config.toml
horizontal_flip = true
mask_ratio = 0.75
encoder_qk_norm = false
norm_pix_loss = false
Rows from block 3 of the encoder of a small masked image model, named by matrix and row number. Rows with one number within an expert belong to one neuron, the router's apart. Each number is 50 + 10 x the weight over its row's rms, rounded and kept within 0 to 99. All counts start at 0. After the name is the row's rms in percent of the matrix's.
After each expert's rows are labels from the 100 images, of 14976, where the router gives the expert most weight on average: "strongest on" is what is common among them. Only what is clearly more common there than usual is listed. The data: microscope photos of single blood and bone marrow cells.
# router: router (encoder.blocks.3.mlp.router.weight, 16x192, trained with AdamW), inputs 96-191
# up: expert up (encoder.blocks.3.mlp.up, 16x48x192), inputs 96-191
# down: expert down (encoder.blocks.3.mlp.down, 16x192x48, transposed), outputs 96-191

# expert 3
router.3 097:65 38 58 44 65 38 44 38 42 55 37 43 63 46 50 37 67 49 45 58 47 71 53 40 56 49 56 62 62 45 34 60 44 65 40 58 58 27 52 53 43 54 45 39 69 55 53 56 46 60 55 57 42 61 60 50 50 44 57 33 59 42 38 49 58 70 41 49 63 44 32 64 56 48 54 41 39 65 64 57 57 42 51 46 47 49 54 28 58 29 56 50 34 47 45 44
up.2 109:42 53 54 41 44 47 43 47 50 52 77 41 55 52 64 44 39 70 64 55 49 56 51 71 62 50 51 42 56 65 53 62 49 53 58 39 50 47 43 53 47 46 55 48 52 55 51 57 57 45 47 32 50 67 59 63 45 54 58 43 43 37 46 39 42 55 46 56 49 23 49 59 35 47 66 32 48 62 43 61 52 58 49 60 61 46 68 66 24 37 50 37 58 34 48 62
down.2 124:23 68 66 52 52 48 81 42 59 52 62 55 49 53 46 46 43 48 34 63 39 28 43 44 45 47 69 52 50 46 51 56 56 45 67 34 33 46 44 51 42 43 49 36 45 44 47 48 44 51 53 46 50 75 42 57 47 58 49 64 45 43 45 03 49 34 54 45 55 45 59 55 56 59 46 48 50 54 51 63 36 42 45 48 62 55 49 51 55 48 48 59 48 34 54 56
up.4 141:42 41 34 40 56 47 61 45 34 48 47 62 46 48 68 46 44 46 45 44 34 48 73 50 43 46 55 69 35 52 48 47 54 53 58 28 55 45 50 64 51 37 50 43 60 51 42 44 61 45 46 62 49 57 39 50 47 36 33 51 47 50 41 53 45 47 59 49 55 44 66 63 58 63 55 50 39 59 48 56 52 45 37 53 70 19 36 36 53 57 54 39 44 67 66 45
down.4 132:65 43 51 68 39 45 74 57 52 51 40 44 54 51 45 56 46 48 57 44 48 66 49 57 55 60 46 45 48 42 51 48 70 43 52 72 19 50 61 53 47 60 47 53 44 39 45 42 53 52 55 38 54 45 48 49 64 58 47 50 52 49 47 51 41 55 46 57 50 60 42 17 21 37 46 82 64 49 50 46 47 48 48 30 45 61 55 60 58 74 48 44 53 47 42 47
up.5 008:55 51 49 40 40 57 40 55 46 42 58 65 42 42 49 53 43 45 38 61 79 64 37 39 53 46 49 58 50 57 44 60 50 51 55 53 54 38 55 69 56 34 55 55 63 55 54 34 35 55 31 52 41 57 44 63 34 47 60 44 51 57 57 58 50 53 67 44 43 36 40 68 61 26 58 42 78 61 48 55 37 57 52 57 61 38 50 63 55 25 52 56 47 35 50 62
down.5 007:57 57 50 46 48 56 45 60 27 52 45 42 66 53 72 54 43 53 37 43 45 52 64 43 59 38 58 56 57 59 58 51 50 38 57 47 43 60 38 48 37 61 39 55 55 55 41 40 55 60 62 58 65 41 47 55 42 55 51 55 57 59 46 49 25 52 66 47 53 59 47 70 76 62 56 51 32 51 30 47 55 49 43 41 45 41 31 62 41 49 51 75 55 53 40 45
strongest on: smear: peripheral blood; cell type: platelet

# expert 7
router.7 091:62 45 57 51 61 62 47 57 46 43 45 38 48 30 57 48 59 58 46 43 53 58 60 43 61 50 41 34 61 52 52 53 49 56 45 65 54 54 58 51 69 42 35 54 48 59 57 61 44 37 35 61 41 52 62 36 56 42 40 38 42 35 62 56 51 58 65 49 44 43 31 62 67 50 68 40 44 51 48 57 60 54 71 53 56 61 59 35 40 64 63 60 26 63 50 50
up.2 009:38 43 42 56 41 72 62 63 49 47 50 38 56 50 56 53 40 56 48 56 51 56 49 45 48 56 22 47 58 42 55 61 39 40 45 45 71 52 51 62 46 47 71 52 40 48 49 56 42 38 42 53 58 49 29 53 63 44 42 65 39 48 49 63 41 57 68 57 62 29 45 56 55 61 43 69 57 50 49 63 58 45 42 48 32 50 64 70 33 33 52 41 46 66 41 51
down.2 007:64 44 56 46 54 20 51 46 36 68 51 45 59 51 50 42 64 36 68 58 53 36 48 42 45 62 61 63 35 53 49 46 50 47 45 45 41 56 43 85 62 56 70 58 51 40 47 67 38 59 51 47 45 53 48 46 51 54 50 43 42 42 59 57 63 67 62 60 61 53 50 75 25 66 54 53 56 55 56 37 59 48 55 51 50 55 53 51 54 43 78 40 42 51 50 40
up.3 214:36 56 75 49 51 61 50 49 58 47 52 56 45 51 33 48 55 53 41 48 55 46 51 37 45 50 62 54 43 33 58 39 49 56 61 42 62 44 50 49 50 41 49 46 42 51 46 49 61 40 49 40 39 34 52 45 80 47 38 62 48 52 70 41 47 48 59 29 38 63 56 54 60 58 60 57 57 54 49 47 49 44 63 57 64 45 54 39 40 52 56 49 45 39 50 60
down.3 224:40 55 51 49 43 24 40 27 50 52 50 49 54 55 48 44 54 45 69 43 70 43 57 36 52 48 46 50 50 56 46 45 53 58 46 53 09 52 30 44 50 51 51 48 58 71 55 53 44 53 47 49 55 44 51 58 45 47 48 49 51 59 51 35 54 63 49 50 49 53 42 47 68 62 63 42 45 57 35 50 40 53 57 43 50 69 58 52 44 43 47 39 48 52 50 43
up.6 182:57 51 45 48 42 54 64 63 40 52 34 63 57 56 27 47 46 32 51 36 61 45 34 44 61 41 54 53 41 31 56 61 34 43 58 65 52 44 54 41 58 44 37 45 55 63 54 40 45 39 33 43 48 44 54 40 45 50 61 46 48 59 64 66 54 54 75 55 43 69 45 30 60 44 43 54 59 36 52 41 34 44 85 47 62 49 46 44 64 58 41 40 55 50 53 38
down.6 183:39 51 55 40 47 30 20 41 49 51 56 41 58 57 52 33 35 38 69 36 40 54 43 70 49 73 42 46 51 44 44 47 54 47 52 36 54 54 45 41 48 56 55 51 51 48 55 50 38 46 37 55 52 38 48 51 53 60 52 51 47 46 58 18 57 69 37 46 45 47 55 37 74 58 52 49 60 51 27 59 57 45 55 68 42 55 49 54 42 49 54 40 55 51 55 58
strongest on: smear: peripheral blood; cell type: platelet

# expert 2
router.2 071:43 53 62 54 29 49 63 51 44 41 48 41 74 31 73 46 62 59 46 58 59 45 62 50 67 51 55 55 45 47 60 50 51 59 42 60 47 56 42 44 42 52 58 53 31 43 48 56 67 46 44 38 48 63 49 61 43 61 68 60 50 36 45 65 49 50 39 46 49 47 53 55 53 48 32 47 45 43 49 63 53 51 35 56 63 35 55 55 53 48 63 63 52 54 51 61
up.0 069:63 41 46 64 48 52 37 44 45 46 40 30 48 59 59 56 50 61 46 53 47 28 29 75 42 40 29 57 42 42 39 61 55 48 78 45 80 46 52 55 56 65 58 60 50 52 46 44 48 56 50 54 62 52 44 38 40 59 50 52 46 47 40 39 58 58 17 59 32 46 55 57 48 36 41 44 43 40 43 34 43 47 58 44 48 44 61 55 55 36 52 50 55 49 54 63
down.0 073:41 49 47 57 73 70 93 59 34 58 47 44 34 56 50 42 48 47 61 39 46 57 48 63 51 56 45 44 52 45 32 48 59 61 45 46 29 53 47 62 41 58 24 40 39 68 42 53 53 59 47 66 50 45 41 53 52 52 49 51 58 72 62 29 56 54 71 51 58 55 55 37 34 59 61 49 31 37 37 53 55 31 44 62 52 56 41 53 49 55 51 37 38 67 46 47
up.1 148:51 53 55 50 46 49 70 43 45 27 52 46 49 26 55 51 56 60 36 60 48 50 55 55 61 49 43 35 57 54 41 68 52 56 52 40 99 41 54 56 54 43 56 42 53 55 44 59 55 44 46 52 48 50 42 51 49 48 48 37 40 40 37 61 47 54 40 58 73 45 65 66 41 53 29 54 46 40 52 52 59 56 41 49 50 48 71 52 40 40 35 73 35 58 43 58
down.1 142:47 47 60 43 46 38 58 56 49 50 65 46 56 50 49 40 38 53 38 65 45 52 42 81 47 52 52 47 49 61 36 50 63 61 27 56 32 54 39 50 53 54 49 74 48 70 57 60 46 50 45 61 50 47 46 53 47 56 47 60 45 34 48 43 56 48 32 46 51 36 57 32 64 54 44 34 52 44 26 55 36 50 46 71 51 55 51 47 48 33 54 78 56 44 48 77
up.2 006:53 51 61 59 43 48 35 42 59 59 44 55 31 51 23 39 78 32 52 43 56 50 47 42 37 41 64 58 52 54 57 52 68 46 46 60 59 47 50 49 41 60 49 43 41 53 45 56 52 61 39 46 51 34 56 52 50 56 58 49 55 61 38 58 59 45 61 44 58 55 50 66 55 58 41 53 53 38 54 49 39 53 38 37 56 54 58 28 43 46 66 53 33 35 38 47
down.2 007:35 61 31 34 67 77 57 57 45 58 41 40 57 44 75 46 49 57 56 75 52 68 50 40 68 66 29 59 35 42 68 42 45 41 55 41 50 30 43 60 43 53 50 35 50 38 45 59 46 62 53 55 56 47 34 42 37 53 52 47 55 59 51 59 31 46 36 67 49 47 45 62 70 53 52 61 59 41 58 52 54 46 45 37 41 41 56 58 45 47 49 51 56 48 46 48
strongest on: smear: peripheral blood

# expert 10
router.10 073:58 47 54 62 54 38 55 36 49 41 66 65 49 46 59 53 59 52 48 42 44 66 43 57 59 47 47 59 55 63 64 50 30 47 41 49 52 61 62 53 79 51 45 70 47 59 52 57 56 39 35 55 50 43 60 63 54 50 49 62 38 38 38 58 37 42 59 63 50 46 41 61 55 41 47 35 61 52 56 56 60 50 52 60 40 60 60 38 57 58 56 54 38 57 51 47
up.2 188:48 56 31 50 58 46 43 57 58 51 47 48 53 72 64 51 36 35 65 48 56 29 50 41 49 60 61 51 45 58 65 54 53 46 60 55 92 53 34 52 47 46 57 55 62 40 46 34 26 53 56 52 51 54 47 45 39 48 49 49 64 47 45 33 44 53 68 59 62 53 41 54 49 54 41 48 46 47 53 39 50 52 48 34 36 63 48 54 66 53 39 53 32 54 44 44
down.2 161:40 46 52 58 50 62 26 67 42 44 75 37 41 55 50 48 40 55 43 50 49 52 67 58 50 44 52 48 47 52 42 60 57 54 39 51 13 56 57 56 58 49 59 39 50 30 49 53 50 55 52 62 49 51 45 61 47 51 48 49 51 33 63 53 55 47 52 55 50 43 38 59 55 51 83 53 16 55 22 57 58 64 50 48 52 57 53 55 45 48 52 64 65 48 46 50
up.3 020:56 40 58 63 47 43 42 48 55 55 55 50 48 55 64 55 53 55 41 40 54 52 66 47 48 43 76 60 50 49 34 55 68 55 52 42 74 48 43 57 61 47 54 62 45 51 30 31 45 48 39 61 42 49 41 35 65 46 34 55 62 39 49 63 44 58 46 48 51 53 61 63 57 41 36 39 48 61 60 58 58 35 48 53 56 47 61 44 42 52 64 53 55 41 52 65
down.3 022:36 41 42 55 46 65 61 48 49 49 46 59 30 41 49 38 71 52 61 49 44 47 47 48 54 61 38 61 41 70 42 53 59 49 65 43 45 48 56 52 36 35 34 43 70 59 54 41 54 50 60 52 51 46 30 54 40 55 47 41 46 41 51 51 51 16 58 49 62 54 47 36 65 58 58 61 60 63 46 58 42 36 32 21 47 51 38 62 59 51 69 62 57 41 62 25
up.4 081:57 52 47 45 39 48 51 39 51 53 46 55 52 33 50 69 51 55 42 75 56 41 42 40 46 40 49 54 58 61 68 53 45 42 51 42 99 35 38 45 55 56 48 44 40 57 42 47 47 48 57 46 43 48 55 40 50 51 54 36 45 43 54 89 58 49 49 52 53 65 63 58 28 55 30 50 54 47 53 39 60 41 48 52 53 37 54 38 56 56 50 52 43 47 44 66
down.4 087:66 41 51 54 59 61 67 66 46 53 53 52 52 46 55 45 31 41 45 37 41 49 44 30 49 39 40 50 50 58 34 50 57 50 52 55 39 52 53 50 49 45 48 59 54 49 49 62 50 52 41 65 50 58 49 48 42 49 50 51 47 48 50 00 66 74 57 50 55 34 65 54 41 64 34 36 45 51 48 52 45 38 42 49 55 48 49 51 41 58 49 08 45 59 40 47
strongest on: smear: peripheral blood; cell type: platelet

# expert 8
router.8 075:47 41 53 51 49 42 61 42 48 48 41 49 60 59 46 45 61 52 63 58 50 60 42 58 56 45 48 44 49 46 61 41 47 62 51 71 53 64 51 60 47 66 43 43 56 52 42 47 46 50 44 37 46 66 61 54 64 48 38 43 45 43 26 38 52 47 54 60 41 48 39 64 44 70 37 25 47 55 52 67 50 48 58 61 46 56 53 50 49 30 51 41 47 70 55 44
up.4 128:57 46 45 39 54 47 17 42 39 57 44 48 35 70 28 41 43 57 42 42 45 44 44 32 59 55 55 68 44 43 52 59 46 48 68 31 69 38 36 32 47 62 58 42 51 36 53 70 54 53 56 34 46 52 54 47 50 47 50 59 55 64 51 60 63 45 75 56 51 64 64 38 40 58 48 42 41 30 46 60 62 37 36 71 58 65 49 40 62 46 55 72 41 46 48 76
down.4 135:56 59 28 38 40 39 51 44 54 45 62 34 58 60 48 49 32 60 70 55 50 72 73 34 44 50 44 50 49 56 49 50 35 51 49 31 55 48 42 42 57 55 56 46 44 37 46 53 49 54 46 54 50 61 53 49 54 40 50 50 50 36 45 22 68 57 40 50 62 55 55 56 54 57 46 46 40 56 49 51 48 52 53 34 49 56 52 56 47 53 50 52 49 49 47 56
up.5 027:69 51 37 42 55 41 52 53 46 59 63 49 51 58 53 59 40 50 61 67 43 53 39 45 37 60 57 59 46 34 51 53 57 41 37 52 63 65 42 43 48 58 72 63 43 50 60 44 49 45 35 49 39 58 51 44 41 53 53 74 63 35 57 50 59 62 53 64 41 63 63 30 53 45 40 68 57 53 50 58 41 43 30 57 47 39 54 67 60 43 70 34 63 56 52 53
down.5 025:50 53 54 32 54 45 50 47 35 51 56 42 44 35 44 60 49 46 71 35 57 51 70 24 46 52 53 55 54 51 54 51 40 56 30 40 48 50 63 63 64 46 36 42 47 60 49 53 51 59 59 48 53 41 64 48 54 29 58 52 42 49 55 40 51 36 67 39 56 68 41 57 48 42 39 61 65 47 60 53 59 45 56 55 43 55 35 43 38 45 66 79 37 64 41 37
up.6 097:49 45 53 55 55 49 42 52 51 63 52 47 40 62 41 57 52 50 47 45 53 41 52 42 42 50 34 58 42 49 39 45 50 50 62 36 69 32 50 58 43 73 63 41 53 44 50 66 29 62 34 51 44 47 48 40 53 54 59 57 69 53 67 66 47 57 60 56 66 41 64 36 49 45 39 50 39 45 32 41 56 46 42 53 61 53 63 38 71 50 35 36 45 50 48 51
down.6 094:60 54 49 31 42 52 51 70 68 53 45 51 61 42 49 43 25 55 74 50 49 43 45 54 49 42 52 53 47 52 29 41 37 67 32 61 52 48 48 33 57 28 62 46 52 49 58 42 60 34 48 40 45 57 48 45 64 49 45 44 46 49 52 75 46 52 48 46 52 41 53 59 67 47 51 47 59 57 56 53 48 53 54 48 47 48 39 60 43 45 41 57 54 52 47 47
strongest on: smear: peripheral blood

# expert 5
router.5 131:45 58 67 50 35 37 56 60 49 54 65 52 45 46 72 56 44 49 49 49 70 46 58 62 37 62 47 43 45 41 57 56 43 68 45 53 57 64 46 58 39 57 58 56 42 58 46 37 31 31 20 55 46 23 50 33 70 67 41 47 57 58 65 53 42 64 52 60 36 43 45 56 44 40 50 62 66 47 41 31 51 45 54 42 42 58 58 49 52 61 49 45 45 40 54 41
up.4 150:48 55 42 44 43 47 78 43 62 38 59 70 57 28 55 55 48 58 53 55 27 38 49 45 52 70 66 36 52 61 56 40 64 43 44 62 53 57 53 54 49 41 52 35 40 52 46 60 58 43 43 53 35 57 35 50 66 59 38 32 59 48 56 69 37 56 36 44 52 47 30 45 41 54 61 43 60 49 36 65 50 52 58 71 44 48 58 49 44 58 68 49 43 46 59 45
down.4 151:56 46 40 58 55 63 35 47 53 48 41 49 48 37 52 55 31 43 58 39 44 53 66 73 50 58 42 45 51 54 54 50 63 61 58 55 21 47 59 47 49 51 56 76 48 31 50 61 57 46 42 47 47 46 43 51 57 62 48 48 51 40 51 31 39 68 41 46 56 38 58 80 49 53 75 42 44 45 39 48 53 46 48 37 43 40 49 64 44 61 45 52 44 54 50 20
up.5 103:57 42 54 41 17 47 55 39 41 44 58 47 50 49 58 38 59 53 35 68 57 46 50 63 51 55 44 56 56 55 34 65 37 58 60 41 49 38 26 37 40 64 49 61 57 56 44 55 57 68 62 68 40 70 35 41 47 42 50 64 52 50 46 63 68 52 35 42 56 58 54 39 38 52 42 42 41 50 35 42 54 50 27 67 59 31 55 48 62 40 37 50 54 51 51 46
down.5 117:39 61 39 37 62 41 12 57 56 47 57 53 52 57 47 43 16 52 64 57 40 47 50 46 52 61 42 48 51 60 38 47 37 58 59 41 70 52 52 50 49 47 53 48 57 24 45 48 58 57 51 46 50 46 47 48 55 46 46 53 47 41 47 84 49 64 44 41 45 54 42 58 50 63 59 38 54 56 32 56 53 50 52 65 51 41 51 51 38 74 48 69 59 46 49 68
up.7 130:43 53 43 43 63 47 58 63 54 66 41 27 54 52 51 50 14 56 57 46 59 62 48 52 31 51 51 53 63 57 47 31 50 58 39 62 56 49 57 18 64 42 56 62 44 38 56 55 29 47 34 48 33 53 43 37 62 51 49 46 56 41 59 64 54 47 63 68 48 59 46 27 41 31 52 51 60 53 47 42 57 49 43 49 36 55 53 44 38 56 56 48 46 52 43 68
down.7 130:65 35 62 47 53 59 52 31 55 46 46 71 63 48 48 43 29 38 37 56 49 43 41 70 54 57 48 48 48 41 48 58 42 47 55 60 21 47 64 54 59 53 64 48 52 59 51 55 53 43 55 43 49 53 51 51 53 57 52 58 49 39 47 60 33 46 49 57 40 52 50 20 56 38 41 50 49 50 70 51 38 42 55 52 52 51 59 55 56 33 49 54 56 39 48 36
strongest on: smear: peripheral blood

# expert 0
router.0 078:53 35 33 55 59 47 61 43 49 46 41 39 72 37 69 36 57 58 51 57 45 62 57 46 54 47 37 56 66 46 46 46 48 64 40 63 51 55 58 66 60 41 41 47 56 40 46 53 57 51 58 48 41 41 61 40 50 43 49 50 41 42 45 42 35 58 35 52 51 57 47 51 59 67 60 45 61 60 63 49 69 36 63 64 35 49 48 57 47 66 57 40 47 58 57 61
up.0 040:39 49 37 59 42 62 26 59 48 42 40 46 52 53 59 41 64 51 48 33 17 60 57 58 56 49 50 46 40 57 57 27 57 54 80 43 65 40 65 75 40 46 72 51 45 45 37 51 57 47 40 52 55 42 49 34 41 64 41 44 59 57 43 64 36 46 41 49 40 44 48 55 46 55 48 52 57 51 53 44 67 57 39 56 48 46 70 42 59 41 55 57 49 47 32 53
down.0 030:39 88 35 57 58 39 25 45 59 42 46 46 52 43 45 58 40 47 46 55 64 39 26 46 55 53 65 52 49 44 48 52 43 53 58 38 59 53 50 52 59 57 61 55 57 60 54 53 43 45 38 58 52 44 53 49 55 62 52 54 45 65 46 24 49 50 47 51 54 37 41 69 38 60 19 46 38 57 58 46 48 43 50 54 59 52 63 47 57 35 48 66 44 46 57 59
up.1 100:55 62 53 55 36 47 23 56 42 44 45 39 58 40 71 33 57 51 56 40 47 64 49 49 70 55 46 40 50 64 62 41 41 49 35 37 84 32 33 56 46 57 58 50 46 38 49 56 52 47 32 43 49 48 56 42 58 54 61 44 50 64 47 75 44 61 38 45 42 45 29 58 43 52 34 66 59 66 64 43 67 36 56 59 52 52 54 57 57 42 67 66 44 48 55 52
down.1 094:49 36 35 46 63 46 76 37 45 55 37 62 48 44 54 45 50 59 78 31 54 50 60 43 46 36 54 51 50 46 47 49 45 56 69 52 56 53 44 46 59 42 52 48 54 57 60 45 51 51 59 26 50 43 53 51 58 49 50 53 49 52 53 29 52 49 58 48 51 57 46 73 80 49 76 38 45 46 56 47 49 55 50 39 57 63 43 42 42 52 49 76 49 53 51 44
up.2 088:48 66 55 46 48 47 31 51 44 67 63 42 69 45 63 35 34 55 50 72 48 57 42 78 45 51 44 53 65 54 45 43 46 56 51 45 47 53 41 39 51 51 54 53 61 57 54 69 57 48 38 63 49 40 55 47 55 50 62 42 51 43 50 48 47 51 29 55 56 36 56 51 31 54 76 46 47 47 37 48 72 55 60 53 51 34 41 44 43 40 49 42 47 59 32 66
down.2 096:65 49 34 41 61 44 61 49 53 48 50 51 49 50 52 65 42 48 47 48 51 64 55 31 46 56 49 49 47 58 75 47 38 44 57 43 44 49 44 49 54 53 52 44 37 44 47 55 42 54 49 52 48 44 51 52 55 51 49 40 51 68 50 24 51 56 59 54 49 63 43 30 40 52 22 50 63 47 80 49 45 46 51 60 49 53 49 39 60 63 44 77 56 42 48 51
strongest on: smear: peripheral blood

# expert 9
router.9 071:52 30 37 71 50 40 51 37 46 65 63 39 65 42 44 43 54 46 54 53 40 67 74 36 50 68 37 51 50 42 45 45 27 40 40 71 37 46 54 31 53 53 57 50 45 63 30 59 48 35 46 37 57 54 74 61 64 47 46 33 34 63 60 62 37 56 43 45 35 54 48 41 47 60 35 57 59 64 52 70 56 47 56 40 61 42 57 37 50 50 62 52 43 58 48 55
up.2 102:47 45 40 47 61 57 30 57 58 46 35 56 63 44 40 48 37 50 54 53 47 53 45 45 49 41 56 67 42 44 44 40 35 49 53 36 48 44 48 44 48 43 61 43 41 44 54 59 80 52 48 42 39 46 49 37 75 63 55 47 54 53 68 37 33 48 39 66 47 51 72 54 42 51 63 59 37 57 45 39 74 37 60 50 56 61 44 43 57 60 59 45 44 60 49 47
down.2 093:71 38 61 45 39 48 57 50 42 50 49 47 51 51 55 67 52 46 37 40 62 82 46 68 46 60 44 52 51 47 39 53 51 46 55 68 31 44 49 56 40 63 54 68 44 61 45 51 41 43 39 76 40 55 50 58 48 54 48 38 55 60 50 40 41 63 52 51 53 42 78 50 37 56 34 63 57 43 25 45 41 49 47 52 51 36 52 53 62 42 41 36 31 45 43 51
up.4 196:32 53 42 46 41 52 14 57 39 59 45 62 35 45 45 59 66 51 52 55 43 59 55 35 51 34 37 64 52 41 41 61 49 48 66 67 70 52 52 55 47 47 46 49 52 58 46 32 39 57 54 50 51 54 40 46 34 39 40 47 47 54 68 54 51 48 44 40 25 44 56 73 63 49 74 36 56 59 56 79 49 56 64 49 38 56 56 60 51 39 58 42 63 42 55 51
down.4 201:51 44 71 57 62 65 65 50 46 53 49 50 38 51 50 45 42 36 52 43 49 65 38 36 47 40 45 48 51 46 44 51 47 43 56 66 39 50 57 54 58 47 50 70 47 76 55 42 51 51 45 57 53 67 47 48 30 37 48 66 46 59 48 70 65 52 64 40 47 36 68 44 35 39 47 44 39 49 43 51 47 47 50 43 57 35 45 62 53 81 49 55 42 45 60 37
up.5 066:47 59 41 46 57 64 29 45 55 51 45 57 58 36 69 56 52 50 55 54 50 39 44 48 49 55 43 50 52 69 66 50 46 36 48 36 79 59 49 58 43 60 51 49 45 36 54 57 37 55 44 54 50 43 60 23 42 60 62 59 57 61 36 53 28 45 38 41 68 56 42 50 44 48 29 33 59 59 65 54 64 34 24 65 56 43 53 42 46 56 52 67 46 55 43 58
down.5 049:49 42 48 54 42 60 31 61 48 51 46 53 51 50 50 55 48 53 42 81 44 32 47 17 42 29 48 55 50 54 69 50 34 65 55 47 78 42 55 49 49 46 52 39 50 46 45 52 58 50 55 64 49 57 40 46 60 44 48 43 49 52 45 98 45 51 59 48 47 46 28 67 43 55 38 54 51 51 67 47 45 50 51 35 52 52 45 49 57 55 52 30 53 50 50 51
strongest on: cell type: artefact

# expert 15
router.15 188:33 54 61 36 51 60 48 75 40 50 48 47 39 57 37 53 56 49 50 45 58 38 48 52 52 17 43 50 39 41 48 66 53 50 49 33 58 55 51 30 38 59 39 48 50 44 55 36 45 55 44 45 59 53 45 52 41 52 67 72 49 52 59 57 54 61 60 29 45 58 77 40 51 36 53 53 42 43 54 40 59 35 59 39 68 48 41 40 55 62 37 49 51 42 59 65
up.3 115:39 54 62 56 56 53 41 53 45 38 52 53 58 48 48 53 51 54 55 32 66 57 55 73 57 45 35 44 57 38 49 53 48 38 46 42 72 54 50 48 34 55 38 37 63 42 51 47 45 51 49 58 55 46 44 46 56 45 43 61 67 61 56 27 37 51 61 42 68 57 49 54 59 48 57 76 41 68 51 37 57 38 35 49 52 51 29 53 45 59 47 36 45 67 54 32
down.3 111:43 50 54 61 57 41 70 50 53 49 52 43 46 53 49 42 45 62 49 66 46 53 43 38 45 35 56 50 50 57 54 44 45 48 51 44 23 52 62 50 52 50 63 53 50 13 50 63 46 51 48 60 52 62 52 52 59 44 52 50 50 49 53 80 57 36 50 41 52 49 47 52 43 46 51 48 50 51 32 55 50 50 47 61 52 58 53 42 46 49 49 54 48 43 49 69
up.5 092:48 51 54 56 46 57 43 43 36 68 46 43 40 61 46 56 61 44 39 44 84 71 58 66 59 42 52 54 58 43 46 65 53 48 60 42 38 46 41 26 50 65 49 60 52 52 45 39 60 51 66 54 44 44 46 48 38 41 59 68 51 45 42 60 57 62 50 46 62 63 76 49 67 31 62 61 56 31 48 38 61 51 62 32 41 42 45 52 61 55 47 58 43 58 48 51
down.5 098:47 66 50 37 57 35 77 50 62 53 53 31 51 49 52 54 43 47 63 71 48 31 63 44 53 69 54 44 50 48 57 45 41 47 49 45 44 52 56 40 49 49 43 57 52 44 58 54 45 48 40 47 45 39 51 49 55 62 50 46 53 58 58 44 47 40 47 50 47 52 68 60 44 42 42 44 54 48 45 45 57 48 60 64 44 45 58 43 62 40 53 34 40 47 45 46
up.6 100:61 53 49 57 49 38 35 57 53 58 60 43 64 50 48 45 44 33 51 29 65 32 49 52 54 54 60 43 36 52 35 34 57 74 43 65 61 43 38 62 52 42 50 55 38 49 63 53 51 43 42 40 46 35 45 59 45 54 37 44 46 51 78 26 56 44 70 45 37 63 73 45 51 54 53 52 53 44 33 56 38 47 41 52 65 50 35 67 36 55 66 52 66 47 56 53
down.6 099:55 73 71 64 38 60 44 47 50 50 54 56 49 49 49 52 73 50 34 29 51 57 32 47 45 48 61 47 52 45 62 56 65 56 66 63 13 48 45 50 53 60 50 58 46 71 58 50 42 52 45 51 52 52 49 54 53 52 50 63 47 64 55 42 57 63 49 43 47 47 24 42 65 46 56 40 48 47 35 38 50 52 52 45 51 42 53 53 61 52 53 54 57 50 55 69
strongest on: cell type: artefact

# expert 1
router.1 088:44 44 49 53 57 40 38 56 42 42 45 46 72 36 39 58 61 58 47 54 59 52 57 52 49 62 66 64 52 56 55 44 52 56 31 65 41 35 59 49 49 42 57 50 47 48 47 61 68 58 48 51 35 50 53 45 56 61 41 43 39 60 41 53 59 37 61 52 59 57 45 45 50 49 62 30 46 62 43 42 50 62 52 86 37 68 63 44 52 41 47 39 45 37 49 65
up.3 132:50 36 27 42 55 49 67 47 38 70 45 59 37 48 44 50 46 41 68 43 31 45 40 37 35 63 37 48 49 55 52 36 55 37 31 62 49 41 60 64 54 48 51 51 47 51 41 51 61 57 62 48 40 40 66 43 62 35 72 56 64 46 58 38 42 33 41 31 55 60 55 39 39 53 52 42 41 82 50 64 60 40 50 53 52 40 57 38 59 52 37 48 37 66 57 54
down.3 132:37 26 59 35 45 40 63 54 48 48 58 60 49 52 51 41 39 49 53 51 41 52 33 54 57 56 56 51 51 50 48 50 37 23 41 37 15 51 59 60 44 50 38 50 51 60 48 56 46 54 52 37 54 59 46 47 48 50 48 54 54 44 43 56 38 32 42 47 43 56 48 29 50 70 55 58 55 54 34 60 51 49 49 74 61 59 50 50 44 67 54 28 59 43 57 46
up.4 034:60 54 62 49 54 56 30 27 46 54 43 37 44 37 48 44 57 51 44 72 70 48 60 73 52 63 50 60 64 54 39 54 58 43 44 50 60 47 42 55 49 57 53 64 56 55 40 47 64 47 54 57 46 47 76 51 62 33 67 52 44 45 35 64 72 43 48 38 61 46 41 44 56 26 47 47 59 37 47 43 41 45 51 74 48 56 45 40 50 43 54 30 53 44 65 48
down.4 030:55 50 41 47 58 52 71 60 49 50 56 51 68 44 66 41 30 47 51 37 57 50 49 41 48 67 63 48 51 49 52 46 44 46 48 43 35 57 43 30 55 61 39 48 47 58 35 38 38 43 32 54 51 52 40 52 55 64 50 49 51 49 49 40 42 40 50 44 48 50 60 52 40 61 39 38 57 52 58 57 57 30 61 33 55 40 52 52 50 52 38 41 58 57 55 47
up.5 134:52 67 49 59 55 40 73 47 46 44 53 60 52 67 42 50 58 45 47 43 75 57 45 57 54 59 50 57 31 59 55 36 45 40 40 50 26 51 45 79 45 52 52 45 52 49 42 55 48 52 50 51 54 46 52 54 42 53 68 58 47 58 56 58 46 31 55 63 28 58 27 53 39 46 56 56 54 43 51 55 50 38 54 65 58 61 70 36 46 49 76 54 48 57 37 36
down.5 128:47 35 38 45 48 68 47 56 49 47 37 50 46 52 50 41 57 46 47 53 54 42 61 59 40 73 55 52 50 35 43 53 73 54 23 51 10 47 61 63 47 54 50 59 48 43 46 48 54 51 53 62 53 31 49 48 61 48 50 53 54 15 55 42 44 59 49 54 48 44 48 15 61 53 63 65 50 57 62 41 45 53 52 39 49 39 46 52 44 57 47 55 32 45 55 32
strongest on: smear: peripheral blood; cell type: segmented neutrophil